A small image denoising autoencoder, trained from scratch.
Training: cautious_adamw at rate 0.0023, 5500 steps, batches of 48.
Data: trained on stained colorectal tissue patches (NCT-CRC-HE-100K), 90422 training examples.
Rows from block 7 of the encoder of a small image denoising autoencoder, named by matrix and row number. Rows with one number within an expert belong to one neuron, the router's apart. Each number is 200 + 40 x the weight over its row's rms, rounded and kept within 0 to 999. All counts start at 0. After the name is the row's rms in percent of the matrix's.
Before each expert's rows are labels from the 100 images, of 14976, where the router gives the expert most weight on average: "top examples" is what is common among them. Only what is clearly more common there than usual is listed. The data: stained colorectal tissue patches (NCT-CRC-HE-100K). In brackets: how many of the 100.
# router: router (encoder.blocks.7.mlp.router.weight, 8x192), inputs 0-95
# gate: expert gate (encoder.blocks.7.mlp.gate, 8x192x192), inputs 0-95
# up: expert up (encoder.blocks.7.mlp.up, 8x192x192), inputs 0-95
# down: expert down (encoder.blocks.7.mlp.down, 8x192x192, transposed), outputs 0-95

# expert 0
top examples: tissue: lymphocytes (98)
router.0,101,192,194,205,147,180,224,246,186,216,138,256,255,173,171,230,244,192,132,150,200,226,239,190,280,152,199,126,121,169,149,170,185,296,223,208,161,218,195,210,193,240,185,161,267,252,266,225,178,179,197,185,234,288,198,177,164,275,243,213,199,142,164,208,253,169,226,67,160,217,239,117,92,188,135,231,161,239,305,153,196,235,184,196,246,176,212,92,170,159,246,219,200,220,183,204,183
gate.10,066,209,229,167,182,154,242,197,134,181,212,183,150,191,106,135,93,162,188,224,196,154,197,190,289,162,261,161,216,199,201,185,223,206,194,206,136,321,192,199,239,162,238,211,208,161,229,221,184,198,167,92,213,195,247,241,165,180,188,269,151,121,198,252,278,151,184,187,180,210,201,117,107,216,280,208,201,212,209,200,237,169,152,248,228,273,245,190,233,216,213,230,203,179,188,197,220
up.10,066,210,227,230,227,212,242,207,255,100,213,178,270,203,285,165,134,180,182,167,237,251,165,253,206,226,188,248,214,240,126,204,246,229,181,192,220,161,238,237,222,238,219,193,216,190,178,276,168,170,160,161,168,249,153,172,153,214,109,178,191,191,190,188,177,235,105,218,212,239,237,238,219,186,183,193,185,210,216,168,225,275,104,245,176,162,160,242,229,201,142,135,224,199,205,204,220
down.10,072,222,162,156,208,265,169,226,188,220,132,254,259,116,268,174,234,177,233,244,168,206,182,237,253,168,200,166,231,125,162,253,143,241,268,181,207,200,244,177,177,150,220,227,146,209,179,183,252,210,288,213,263,183,234,143,148,178,148,213,212,290,128,195,184,221,254,199,235,111,216,219,150,123,237,168,224,218,196,228,209,101,242,260,249,230,238,178,173,178,174,159,189,206,148,239,167
gate.11,064,148,163,241,201,233,177,229,201,145,216,159,188,140,202,192,241,271,200,247,174,285,137,195,115,271,192,284,239,206,241,230,159,163,173,158,252,260,264,180,269,184,193,216,190,236,109,246,218,207,133,271,182,150,220,263,217,155,203,238,156,169,221,153,194,234,167,222,180,198,207,115,181,173,205,160,213,185,149,222,208,210,234,156,135,240,202,221,162,154,208,195,225,176,135,247,218
up.11,076,195,140,193,180,218,235,285,254,227,182,282,250,262,202,190,237,183,167,135,189,187,219,180,214,146,169,178,233,186,213,199,171,240,147,214,152,253,226,282,184,277,205,203,196,197,272,264,232,205,220,164,173,262,203,215,265,228,224,166,151,216,235,205,185,230,215,219,191,194,285,227,161,199,206,281,111,200,164,176,256,229,221,202,267,176,130,103,230,238,211,155,221,196,193,251,235
down.11,076,215,185,212,224,159,228,238,213,142,161,121,214,213,233,196,257,154,154,335,158,310,200,232,177,160,201,230,164,189,230,184,215,200,282,229,253,234,201,116,263,205,236,255,180,211,218,171,147,203,182,204,183,201,191,133,177,239,172,232,179,190,191,136,244,101,156,249,225,188,183,213,102,224,197,163,176,207,215,208,147,267,202,216,192,158,188,199,317,181,203,218,197,146,135,215,211
gate.12,169,129,186,216,214,196,263,266,228,187,241,147,159,248,223,175,192,149,138,279,138,208,177,252,196,102,214,151,162,179,259,240,188,227,201,206,174,266,199,145,189,201,224,193,213,162,238,200,190,192,202,179,214,202,232,158,204,205,124,220,185,303,199,218,182,208,188,273,259,260,274,193,147,124,261,240,206,198,101,231,231,226,193,237,255,298,205,287,191,197,186,182,202,200,186,204,197
up.12,163,168,204,186,206,196,203,206,176,194,149,230,216,162,156,211,201,219,226,143,202,193,242,153,277,221,180,175,164,214,165,197,193,232,184,178,173,314,274,251,195,226,194,193,249,239,198,229,242,209,154,208,169,243,187,211,189,203,281,215,196,107,185,220,205,180,181,148,120,148,177,193,124,231,128,160,185,217,239,169,188,221,186,174,127,209,221,336,199,209,220,221,129,206,174,222,254
down.12,180,159,198,131,193,124,163,229,147,148,183,181,236,240,217,200,239,142,210,211,184,242,216,258,241,160,223,126,208,202,209,142,200,187,222,152,198,237,176,164,209,227,211,170,255,218,258,288,213,213,197,190,184,260,180,211,163,267,206,243,154,197,199,147,206,162,215,236,209,224,267,122,174,166,213,256,128,254,243,233,132,232,151,221,218,260,141,196,188,223,191,228,159,160,164,228,188
gate.13,080,146,120,198,252,226,238,176,158,217,260,129,176,175,147,173,137,151,180,303,79,230,183,193,236,130,196,196,230,230,237,229,151,229,259,213,173,255,119,149,201,180,165,256,205,160,235,214,159,184,202,181,187,165,238,243,169,250,137,213,117,210,216,210,173,235,176,257,247,228,192,242,169,235,245,258,230,191,162,240,191,237,244,278,246,217,211,209,196,237,120,219,224,99,168,283,188
up.13,094,125,161,194,269,170,318,237,228,143,209,161,221,175,204,151,168,188,254,306,162,228,199,198,238,129,184,199,185,221,219,170,186,208,243,168,225,259,205,151,180,229,197,210,168,152,157,166,196,170,173,190,242,128,190,192,230,198,142,196,85,267,250,191,210,175,185,299,202,181,267,249,205,171,230,179,193,193,193,196,229,128,198,235,186,227,258,275,159,194,188,115,172,191,205,213,136
down.13,092,184,193,251,276,171,200,209,240,160,207,163,231,192,185,178,109,234,242,307,259,151,184,248,155,262,197,167,181,230,191,230,234,117,214,256,151,189,181,295,212,271,239,197,123,129,234,262,180,288,223,253,99,170,236,196,205,167,164,205,199,328,190,183,195,150,222,238,181,141,227,162,237,178,186,200,204,224,94,220,185,209,175,209,193,208,175,246,232,228,171,167,231,224,161,222,175
gate.14,090,202,184,233,257,200,218,191,150,235,199,197,171,105,183,164,182,267,175,234,205,240,203,194,205,272,205,223,224,173,286,187,165,228,195,202,220,245,222,220,181,211,170,184,236,160,184,190,246,232,164,164,233,175,220,162,195,170,221,214,164,1,216,165,233,167,217,204,150,100,147,190,82,202,182,181,160,232,223,125,152,200,189,219,124,289,201,290,219,228,150,139,229,124,196,218,180
up.14,110,170,206,241,187,205,143,183,207,155,189,275,254,159,165,227,203,272,184,169,285,207,170,165,196,299,232,167,145,150,221,154,190,225,199,213,172,244,235,271,204,260,241,190,225,185,264,245,263,206,216,154,207,205,229,207,173,258,268,187,130,164,220,200,208,188,231,203,106,149,193,223,120,197,174,218,175,229,217,113,206,206,202,226,207,216,233,231,196,238,213,131,223,182,172,167,222
down.14,101,282,144,235,203,183,201,152,133,183,214,150,104,247,174,153,133,125,198,175,152,239,121,218,187,125,156,235,184,196,202,280,166,240,208,190,266,166,189,132,234,137,199,251,248,199,212,207,207,218,142,179,185,252,201,224,193,123,145,220,143,187,220,210,223,260,157,233,224,201,189,161,168,190,248,230,268,155,244,183,264,176,167,203,164,141,282,224,191,155,145,151,202,214,176,171,225

# expert 4
top examples: tissue: lymphocytes (91)
router.4,140,151,173,222,223,192,229,219,102,206,254,142,196,240,226,184,191,87,187,232,118,212,190,229,298,114,179,214,199,182,265,209,155,244,197,211,202,262,129,95,238,188,214,193,270,190,196,204,144,173,171,230,217,164,228,192,191,182,97,213,190,174,220,224,262,204,183,271,291,260,229,142,139,212,266,233,211,205,248,255,217,194,182,206,125,242,234,176,197,227,160,226,230,167,195,233,188
gate.10,069,252,136,115,246,151,204,230,256,248,213,192,298,209,226,209,234,164,200,231,208,123,204,202,281,181,187,236,163,277,193,164,222,218,150,199,151,193,241,239,298,269,257,154,172,209,248,225,185,146,185,195,236,149,246,219,133,210,196,235,197,238,208,194,192,149,184,231,229,193,164,170,201,277,211,190,179,230,208,274,222,212,215,173,221,227,205,181,282,198,202,162,298,245,136,197,200
up.10,079,227,180,241,195,233,226,289,172,221,151,229,150,205,193,111,192,208,211,231,214,158,175,188,118,173,220,189,183,231,136,165,197,224,185,257,166,207,165,176,185,202,196,192,198,192,213,264,172,209,213,222,221,197,175,247,206,225,198,202,272,284,224,193,215,131,225,160,193,162,204,136,206,250,151,261,168,96,164,133,213,253,163,147,194,130,199,183,221,163,193,169,200,187,240,254,187
down.10,082,234,226,224,176,247,121,195,174,219,143,178,134,218,177,171,199,231,159,179,151,192,243,188,157,272,184,177,179,159,232,195,216,209,198,210,193,264,185,288,240,253,236,248,253,162,197,129,223,215,217,243,239,177,137,224,207,178,201,177,141,214,171,189,121,178,185,202,231,166,256,144,136,159,196,150,236,135,193,161,190,213,178,274,202,148,214,213,169,261,217,284,220,213,142,204,167
gate.11,131,179,293,79,219,196,145,171,200,108,189,191,144,162,205,166,160,191,219,226,166,196,147,210,214,185,292,201,231,258,227,232,267,155,201,127,228,208,211,230,175,139,207,223,173,184,178,195,235,259,183,187,165,218,117,255,232,223,115,214,217,203,205,104,145,246,171,231,183,217,174,217,246,140,162,165,252,178,187,190,118,197,188,263,238,205,88,215,176,197,199,193,185,178,211,177,163
up.11,081,256,194,193,211,202,210,180,163,202,203,263,114,164,129,209,174,331,151,168,298,184,238,188,158,258,174,221,212,231,182,196,262,175,190,170,230,237,209,275,193,158,168,230,125,189,200,154,260,187,223,153,215,172,238,178,203,195,254,181,138,226,249,168,111,243,81,227,137,206,211,236,239,179,252,206,236,150,163,219,263,147,229,226,222,254,144,215,217,169,202,161,263,201,204,225,220
down.11,084,250,174,222,182,158,256,262,221,259,188,164,217,230,257,174,121,187,202,281,220,227,198,148,232,198,199,256,178,204,201,215,166,243,140,219,232,241,208,221,143,226,232,172,186,127,130,258,129,202,153,153,195,154,221,234,146,163,129,254,195,258,188,239,190,204,172,285,215,212,196,187,148,201,167,224,158,244,143,195,222,163,164,179,206,166,264,175,258,158,215,162,220,148,164,199,162
gate.12,081,231,178,238,136,160,180,236,225,176,171,198,233,182,205,210,252,170,282,195,204,241,245,195,190,220,217,188,294,191,164,201,173,234,173,188,201,203,206,257,259,252,170,242,212,165,143,299,180,279,238,175,278,291,230,153,202,183,229,247,160,146,149,169,222,153,277,183,210,212,154,153,162,149,146,287,178,203,234,218,160,210,184,168,205,203,241,209,212,176,190,196,164,244,125,142,175
up.12,080,158,230,161,200,204,186,157,196,215,207,238,144,161,302,212,147,191,208,129,187,197,225,133,200,144,249,195,151,225,220,190,219,215,169,183,256,252,215,203,124,208,206,182,257,163,162,236,239,255,228,186,217,221,155,240,240,229,265,180,215,177,291,220,165,196,213,123,212,231,189,163,141,203,169,236,185,189,244,247,196,218,188,244,236,141,237,268,215,242,204,348,258,212,215,250,206
down.12,091,187,218,219,202,206,180,254,185,189,170,222,138,197,166,219,227,179,185,298,139,231,149,234,213,180,288,153,196,253,184,199,189,230,174,216,187,260,198,179,192,201,204,200,176,222,220,186,161,146,283,282,273,263,163,167,227,229,196,185,233,243,208,158,232,273,234,161,170,204,170,231,189,258,242,262,211,189,177,223,222,164,210,179,280,204,252,141,200,216,193,207,255,194,227,206,175
gate.13,076,205,187,229,191,172,210,222,264,204,209,235,221,182,170,234,208,209,253,262,145,171,270,181,182,230,143,170,135,257,197,183,201,199,306,231,217,153,179,200,149,173,188,216,173,206,201,201,197,258,195,268,204,139,216,236,176,185,200,277,229,165,160,177,245,244,227,169,211,209,192,219,247,222,235,186,163,262,230,206,209,257,193,220,188,229,190,182,179,141,164,168,216,215,85,152,158
up.13,078,197,155,190,221,275,177,178,130,208,217,177,215,276,206,234,138,150,258,204,162,224,194,185,233,201,213,204,236,169,227,294,158,220,201,166,242,263,179,154,185,198,226,168,212,156,188,170,183,229,236,205,229,212,173,187,180,192,183,276,197,273,266,211,224,165,205,213,222,192,182,200,246,239,273,125,285,132,171,225,218,221,311,159,138,239,207,205,171,284,220,170,218,263,231,187,237
down.13,087,215,241,194,209,171,204,106,207,118,209,128,203,154,232,162,214,169,251,200,169,123,221,252,143,170,187,260,266,170,117,236,199,283,236,227,183,185,232,230,144,197,224,266,211,197,212,264,236,226,183,184,187,218,147,170,172,193,69,212,265,215,185,174,208,222,218,165,246,245,194,249,128,221,236,243,194,208,147,236,221,104,168,180,216,205,209,160,172,242,194,167,246,201,144,201,158
gate.14,121,186,195,218,233,173,201,206,262,202,200,226,247,153,130,213,236,248,189,208,225,215,236,209,133,206,245,100,148,192,171,181,207,235,210,187,130,221,233,222,155,250,158,194,153,182,254,227,182,197,188,169,167,284,198,227,217,250,214,194,232,285,140,183,139,150,209,120,132,174,188,189,211,180,167,217,171,244,162,131,190,202,205,185,293,186,198,169,217,210,252,167,178,277,164,232,166
up.14,124,272,177,214,175,198,262,187,207,196,286,159,172,214,223,190,158,202,204,159,254,161,187,203,217,241,218,331,222,209,229,261,143,136,173,170,283,218,200,166,273,110,202,207,186,166,117,226,185,222,219,230,230,167,270,152,209,173,227,203,177,228,247,214,188,268,149,289,191,208,244,195,223,154,194,218,222,157,260,255,218,177,198,241,154,258,205,209,182,231,131,202,242,137,243,150,223
down.14,122,204,154,172,192,217,274,216,127,220,217,194,177,236,209,155,203,173,181,225,146,236,173,192,225,143,108,167,170,223,163,203,154,230,243,196,176,228,148,186,250,166,211,224,215,157,117,209,181,216,294,236,222,145,207,182,210,173,141,220,153,187,225,252,262,232,178,282,264,223,197,199,171,246,206,207,247,204,221,244,261,173,145,243,175,290,297,191,143,261,181,247,233,213,206,188,163

# expert 7
top examples: tissue: lymphocytes (88)
router.7,114,262,177,217,165,197,205,154,260,222,188,222,201,164,190,188,193,300,244,177,267,178,197,178,90,297,174,269,221,173,158,221,191,178,182,235,200,137,205,264,180,193,197,198,103,166,146,180,250,182,227,214,254,157,220,141,225,122,268,170,200,341,203,224,177,200,198,213,131,150,142,266,232,219,166,181,196,196,136,162,217,192,231,185,178,178,222,243,185,153,203,183,247,219,216,176,232
gate.10,125,190,156,178,259,138,146,217,216,168,198,193,273,181,206,201,211,192,232,154,266,229,193,246,233,229,251,230,222,177,235,158,249,164,244,216,211,170,229,214,199,278,158,200,194,242,209,220,183,259,118,239,152,215,161,236,171,260,280,274,181,183,172,175,179,146,258,193,178,151,192,129,262,135,194,170,222,248,247,158,153,256,172,259,225,213,153,105,195,220,251,162,135,226,163,215,159
up.10,111,154,149,191,196,181,231,266,143,179,238,128,218,207,205,189,185,178,155,268,157,226,189,244,269,147,171,212,151,220,280,207,249,227,169,195,218,301,179,195,200,200,235,187,282,222,276,195,136,193,148,166,169,166,211,302,202,259,174,223,138,139,204,229,184,133,201,226,203,272,198,191,191,166,201,237,184,192,242,277,156,221,149,207,152,264,263,273,222,235,137,227,181,177,174,231,170
down.10,107,228,278,162,165,177,162,226,189,172,218,191,176,241,158,180,165,269,229,163,173,154,220,135,224,248,223,232,216,187,184,170,198,100,148,174,157,139,158,210,244,190,188,196,168,186,132,159,227,224,240,232,238,162,239,189,199,152,235,160,255,157,190,135,229,166,150,207,189,196,177,166,234,257,176,229,246,174,281,231,216,162,205,151,142,145,185,115,147,173,188,251,224,202,148,149,265
gate.11,084,221,251,221,112,113,235,281,161,165,218,216,250,216,230,168,180,196,116,171,294,165,251,192,190,180,223,211,197,221,217,187,283,159,221,205,263,214,153,145,321,241,179,233,177,178,209,185,235,211,179,213,173,276,191,222,236,257,371,147,254,214,199,182,210,224,171,207,186,246,234,174,223,183,163,238,150,207,287,183,201,173,173,272,197,210,217,207,195,194,178,182,175,246,254,134,234
up.11,101,252,231,258,184,169,138,264,168,247,212,180,217,289,239,220,149,203,274,182,249,201,194,212,163,247,226,227,251,151,148,193,217,163,257,171,142,194,191,223,149,177,204,196,265,195,133,221,293,211,228,193,196,232,155,189,227,121,290,198,180,177,252,214,108,233,184,202,181,208,189,190,311,133,160,161,226,175,208,234,263,224,237,259,111,202,177,251,160,149,207,336,187,249,219,149,205
down.11,094,178,273,145,184,203,172,213,281,186,176,266,182,167,179,212,193,130,183,177,185,169,113,193,246,147,281,231,224,272,218,228,184,197,179,138,194,187,195,232,207,245,217,211,169,176,232,233,103,178,187,100,203,237,247,174,235,182,166,220,188,170,206,109,197,220,237,189,177,214,198,218,148,136,305,228,231,188,162,167,91,253,160,151,214,174,197,172,195,180,177,151,241,153,158,272,232
gate.12,109,267,230,239,196,224,140,131,210,175,228,187,231,189,229,168,162,249,232,243,185,186,196,222,131,211,199,221,195,171,232,270,209,183,186,173,192,192,172,255,170,178,192,258,148,120,143,187,210,208,195,230,248,47,202,204,174,129,111,194,226,186,250,211,110,236,146,247,201,188,74,257,275,207,275,187,253,179,158,248,155,158,203,142,203,212,161,215,231,205,170,210,246,208,230,156,213
up.12,101,320,181,170,268,197,192,115,188,220,249,170,134,194,179,200,154,141,252,170,176,218,258,193,233,196,203,197,237,205,223,177,190,200,200,217,241,110,187,168,165,150,181,209,186,170,150,190,153,199,250,170,253,88,201,191,252,157,81,254,213,162,205,189,260,184,211,187,183,143,175,239,177,228,220,172,253,193,264,214,230,192,194,198,173,182,161,168,207,183,189,268,205,251,177,165,228
down.12,107,168,287,111,247,258,210,223,221,120,210,193,210,145,203,195,187,257,238,258,209,217,186,177,242,169,255,195,194,174,234,224,194,202,246,169,200,184,136,252,196,186,210,200,206,223,173,167,178,272,165,218,235,264,177,198,191,186,200,227,198,227,166,113,213,171,203,240,234,214,177,242,114,202,254,135,213,179,260,198,122,187,173,230,224,159,137,143,164,192,134,156,243,124,212,246,106
gate.13,105,206,153,231,202,152,239,169,244,204,270,232,179,132,202,198,196,255,208,247,169,181,180,217,187,255,186,189,193,196,271,230,221,219,180,132,303,233,190,207,217,192,227,219,175,158,161,198,237,237,186,110,158,173,192,136,206,190,174,183,120,257,232,199,144,244,178,246,155,150,154,212,225,173,257,225,226,225,206,179,212,164,213,210,278,312,207,258,235,207,168,132,212,196,229,174,182
up.13,104,197,219,154,164,154,182,242,128,218,184,187,173,242,193,241,265,186,194,192,154,265,238,166,239,132,194,185,158,214,150,179,162,243,154,181,150,208,207,223,149,232,166,146,185,279,218,202,116,233,237,292,186,216,204,187,151,223,127,206,251,76,212,208,211,172,184,130,188,215,248,210,138,253,112,172,168,319,254,246,242,128,183,196,133,141,210,105,193,173,226,213,205,199,123,266,162
down.13,107,210,205,229,123,202,177,203,222,194,198,133,170,272,225,179,214,195,211,178,203,207,150,215,150,233,163,168,223,245,227,226,203,220,151,166,231,216,228,193,160,177,211,221,201,119,173,261,227,236,270,221,165,200,226,208,230,189,228,224,187,202,250,198,183,264,146,270,184,244,183,122,227,232,228,118,254,142,177,290,200,179,192,169,213,194,249,229,173,184,180,189,233,197,249,221,226
gate.14,090,197,159,222,165,242,222,211,172,202,150,229,181,189,204,152,187,175,170,226,278,179,160,135,226,255,169,189,191,122,160,239,148,242,128,222,207,194,173,157,195,198,227,181,270,198,296,179,225,216,299,172,138,345,177,201,218,287,203,155,262,272,207,265,209,179,238,211,180,230,252,212,163,290,214,232,216,240,214,217,152,166,211,177,255,154,173,112,210,205,160,197,190,228,231,110,217
up.14,089,117,218,190,199,195,179,194,194,248,121,188,204,217,236,164,210,191,167,234,227,189,163,226,198,174,263,186,168,167,248,234,157,218,136,237,245,134,198,194,129,209,185,172,165,159,272,158,208,204,230,172,143,208,241,210,151,226,214,242,208,227,223,243,217,246,186,252,268,294,257,167,212,255,308,211,267,164,212,176,170,125,262,194,262,216,225,157,208,302,160,181,242,233,202,241,197
down.14,102,253,236,167,190,208,183,215,181,131,196,132,221,203,279,174,138,161,208,281,185,247,193,228,221,158,154,147,243,179,215,161,203,228,235,133,193,144,153,205,184,213,81,162,166,213,175,233,175,273,231,194,211,219,211,169,240,256,123,233,230,219,179,169,274,146,158,268,165,234,239,205,157,246,206,276,201,248,196,252,188,180,136,208,242,178,147,166,153,176,250,148,265,229,123,177,122

# expert 5
top examples: tissue: debris (51); tissue: smooth muscle (48)
router.5,103,131,165,226,187,199,149,197,243,237,175,242,195,172,217,188,201,229,146,154,273,153,196,166,166,254,173,143,175,193,244,210,190,192,175,219,210,174,251,217,190,203,206,226,195,192,298,174,240,175,235,147,128,277,226,230,196,293,270,157,205,245,220,216,165,216,194,235,160,170,202,195,237,215,229,225,198,192,191,160,232,195,215,147,278,220,242,202,268,251,206,109,124,174,234,292,213
gate.10,102,228,168,131,214,232,164,194,239,221,158,229,189,275,160,220,184,195,132,200,130,205,176,199,148,210,202,163,170,203,137,160,190,186,287,184,273,189,262,232,175,236,209,218,110,180,201,159,248,279,194,127,214,194,186,150,250,286,177,241,160,202,179,125,159,263,233,160,191,177,161,180,145,158,170,226,191,176,102,291,263,171,162,263,227,239,218,280,178,186,202,180,215,246,182,211,179
up.10,092,215,155,213,247,137,215,193,224,199,152,190,191,198,138,187,175,157,297,178,180,186,217,222,235,169,169,173,165,207,257,209,200,189,268,148,215,158,197,125,221,184,162,207,184,163,239,184,181,192,236,213,201,147,196,215,211,158,150,198,221,227,226,242,183,154,106,201,214,161,159,289,221,201,227,68,192,250,159,218,249,165,218,220,232,126,269,224,167,259,242,172,215,215,196,137,146
down.10,097,245,219,129,229,188,192,215,138,184,246,123,224,185,179,238,109,269,152,243,189,283,300,194,293,196,233,249,213,176,212,242,159,191,220,223,174,191,129,233,221,224,251,177,165,208,172,163,215,248,217,224,259,183,207,165,141,200,176,289,176,181,191,156,159,187,159,174,274,270,273,193,255,194,200,201,271,194,147,187,186,179,196,208,158,179,188,264,143,187,280,182,301,215,207,210,165
gate.11,096,233,244,175,180,209,224,186,257,197,190,217,185,141,274,139,254,187,197,238,256,223,183,157,226,238,153,307,210,213,204,224,213,179,285,182,202,197,242,308,232,183,182,225,188,165,166,165,217,243,187,189,200,180,212,161,183,210,187,281,204,150,228,316,220,228,145,204,97,261,113,212,165,180,175,219,241,190,228,179,120,209,249,222,116,185,206,286,144,248,207,199,234,107,214,189,174
up.11,101,164,162,240,205,193,188,154,217,191,173,305,191,210,178,196,180,228,174,194,215,186,187,174,236,225,210,212,230,103,239,231,220,188,218,212,167,129,158,183,229,211,161,212,199,195,271,230,187,146,213,250,187,209,212,183,138,188,209,195,213,311,191,212,228,176,236,289,182,189,246,211,189,160,219,247,228,187,219,170,191,230,223,187,230,198,198,139,179,151,209,147,137,259,202,222,163
down.11,103,218,228,295,225,209,143,208,142,157,195,192,189,156,240,211,150,162,178,218,140,271,175,280,189,242,176,171,199,223,249,208,157,213,254,215,215,214,189,188,233,197,215,173,198,234,256,189,202,218,208,209,201,187,247,248,176,133,111,131,200,164,122,264,233,228,181,241,178,216,92,214,245,160,211,158,235,166,209,201,212,260,118,172,225,215,235,211,208,223,108,153,226,209,158,210,195
gate.12,121,189,212,218,158,207,154,232,242,200,226,224,188,207,249,184,224,220,148,177,174,214,209,181,174,216,229,129,151,178,224,208,210,221,202,217,226,149,199,227,169,224,139,174,172,235,203,205,259,177,302,189,187,270,177,151,180,273,200,233,210,345,193,233,121,199,233,164,167,248,221,237,209,187,180,211,212,177,160,183,149,220,160,192,358,171,239,78,215,154,200,150,167,267,175,228,238
up.12,119,200,221,163,231,227,255,176,255,235,175,219,172,218,157,195,182,183,215,193,203,239,197,202,203,236,150,255,274,211,119,288,166,216,164,183,281,181,155,196,243,102,201,212,193,209,194,165,144,150,191,192,186,219,239,259,310,194,171,146,230,215,218,194,211,192,175,127,170,195,193,227,245,218,133,233,241,158,248,151,256,160,179,164,145,167,208,183,154,195,173,216,221,241,217,167,194
down.12,123,195,215,181,264,222,239,170,107,194,221,209,254,273,209,165,192,125,283,248,135,237,194,330,247,152,175,195,244,212,174,230,193,170,235,162,264,183,180,213,205,210,183,186,186,165,229,219,147,239,160,240,191,216,259,218,225,182,100,235,204,227,231,225,216,182,154,240,264,219,266,141,219,172,269,193,140,135,278,227,221,221,172,242,191,189,200,168,220,241,202,167,196,177,201,184,173
gate.13,131,219,237,165,208,160,216,191,155,154,248,157,167,237,247,184,196,166,218,223,188,161,164,229,224,132,292,260,233,263,279,142,218,159,231,173,161,218,175,171,212,218,168,228,215,160,195,182,226,235,179,261,194,99,152,202,192,153,142,244,182,28,184,159,224,200,181,265,264,189,211,189,271,195,180,232,257,151,281,265,187,234,222,221,151,219,173,226,202,195,152,231,235,142,201,196,191
up.13,112,245,156,237,251,198,200,201,170,224,220,207,159,155,137,255,199,177,282,181,209,149,187,184,269,289,150,225,202,228,260,184,200,191,186,235,236,121,228,220,220,170,172,181,250,193,255,167,196,230,233,241,228,139,235,177,193,225,222,208,245,24,219,217,205,200,177,222,210,212,187,300,223,224,180,150,184,214,249,215,240,224,239,178,161,222,152,235,262,191,182,197,210,122,214,201,181
down.13,115,233,153,220,238,246,210,180,160,230,132,222,193,189,212,158,212,164,211,349,179,255,230,245,151,177,191,228,202,111,222,201,245,239,186,157,178,172,167,196,223,182,256,231,285,162,159,220,178,174,199,231,183,166,230,172,164,214,160,284,184,221,243,251,238,172,205,250,261,177,215,176,176,180,192,248,191,261,238,234,230,211,138,324,199,205,251,114,161,206,193,182,204,229,141,155,123
gate.14,093,165,212,146,198,186,190,213,264,168,175,251,205,193,263,197,135,190,262,146,185,199,163,180,177,170,215,108,177,266,248,251,199,251,200,216,192,258,207,214,239,124,222,172,271,150,162,103,274,238,147,162,204,187,230,155,222,192,224,194,192,252,175,246,176,190,239,239,176,194,190,252,247,146,265,243,159,183,190,222,120,187,214,199,196,248,250,296,204,218,217,236,147,191,251,118,172
up.14,091,188,218,208,191,240,192,208,219,175,186,249,171,237,199,168,214,204,193,280,167,271,168,272,225,204,232,138,153,210,154,251,222,158,194,244,191,242,151,256,189,230,223,236,140,207,291,221,230,233,210,214,189,181,197,189,223,230,217,215,219,261,199,225,140,177,222,223,251,236,225,211,236,217,231,216,254,167,212,170,166,211,208,277,195,192,154,160,204,193,276,158,214,219,237,271,234
down.14,089,228,268,126,131,140,246,175,223,106,144,249,189,249,193,215,258,187,164,168,227,205,186,232,142,229,236,219,194,150,216,243,194,212,217,182,158,229,233,197,193,150,212,243,214,253,230,197,214,196,221,193,260,178,123,240,330,224,200,186,234,161,137,155,220,263,223,265,270,166,212,181,158,224,253,274,141,201,202,213,163,199,190,139,177,201,167,254,173,251,236,289,163,183,208,234,132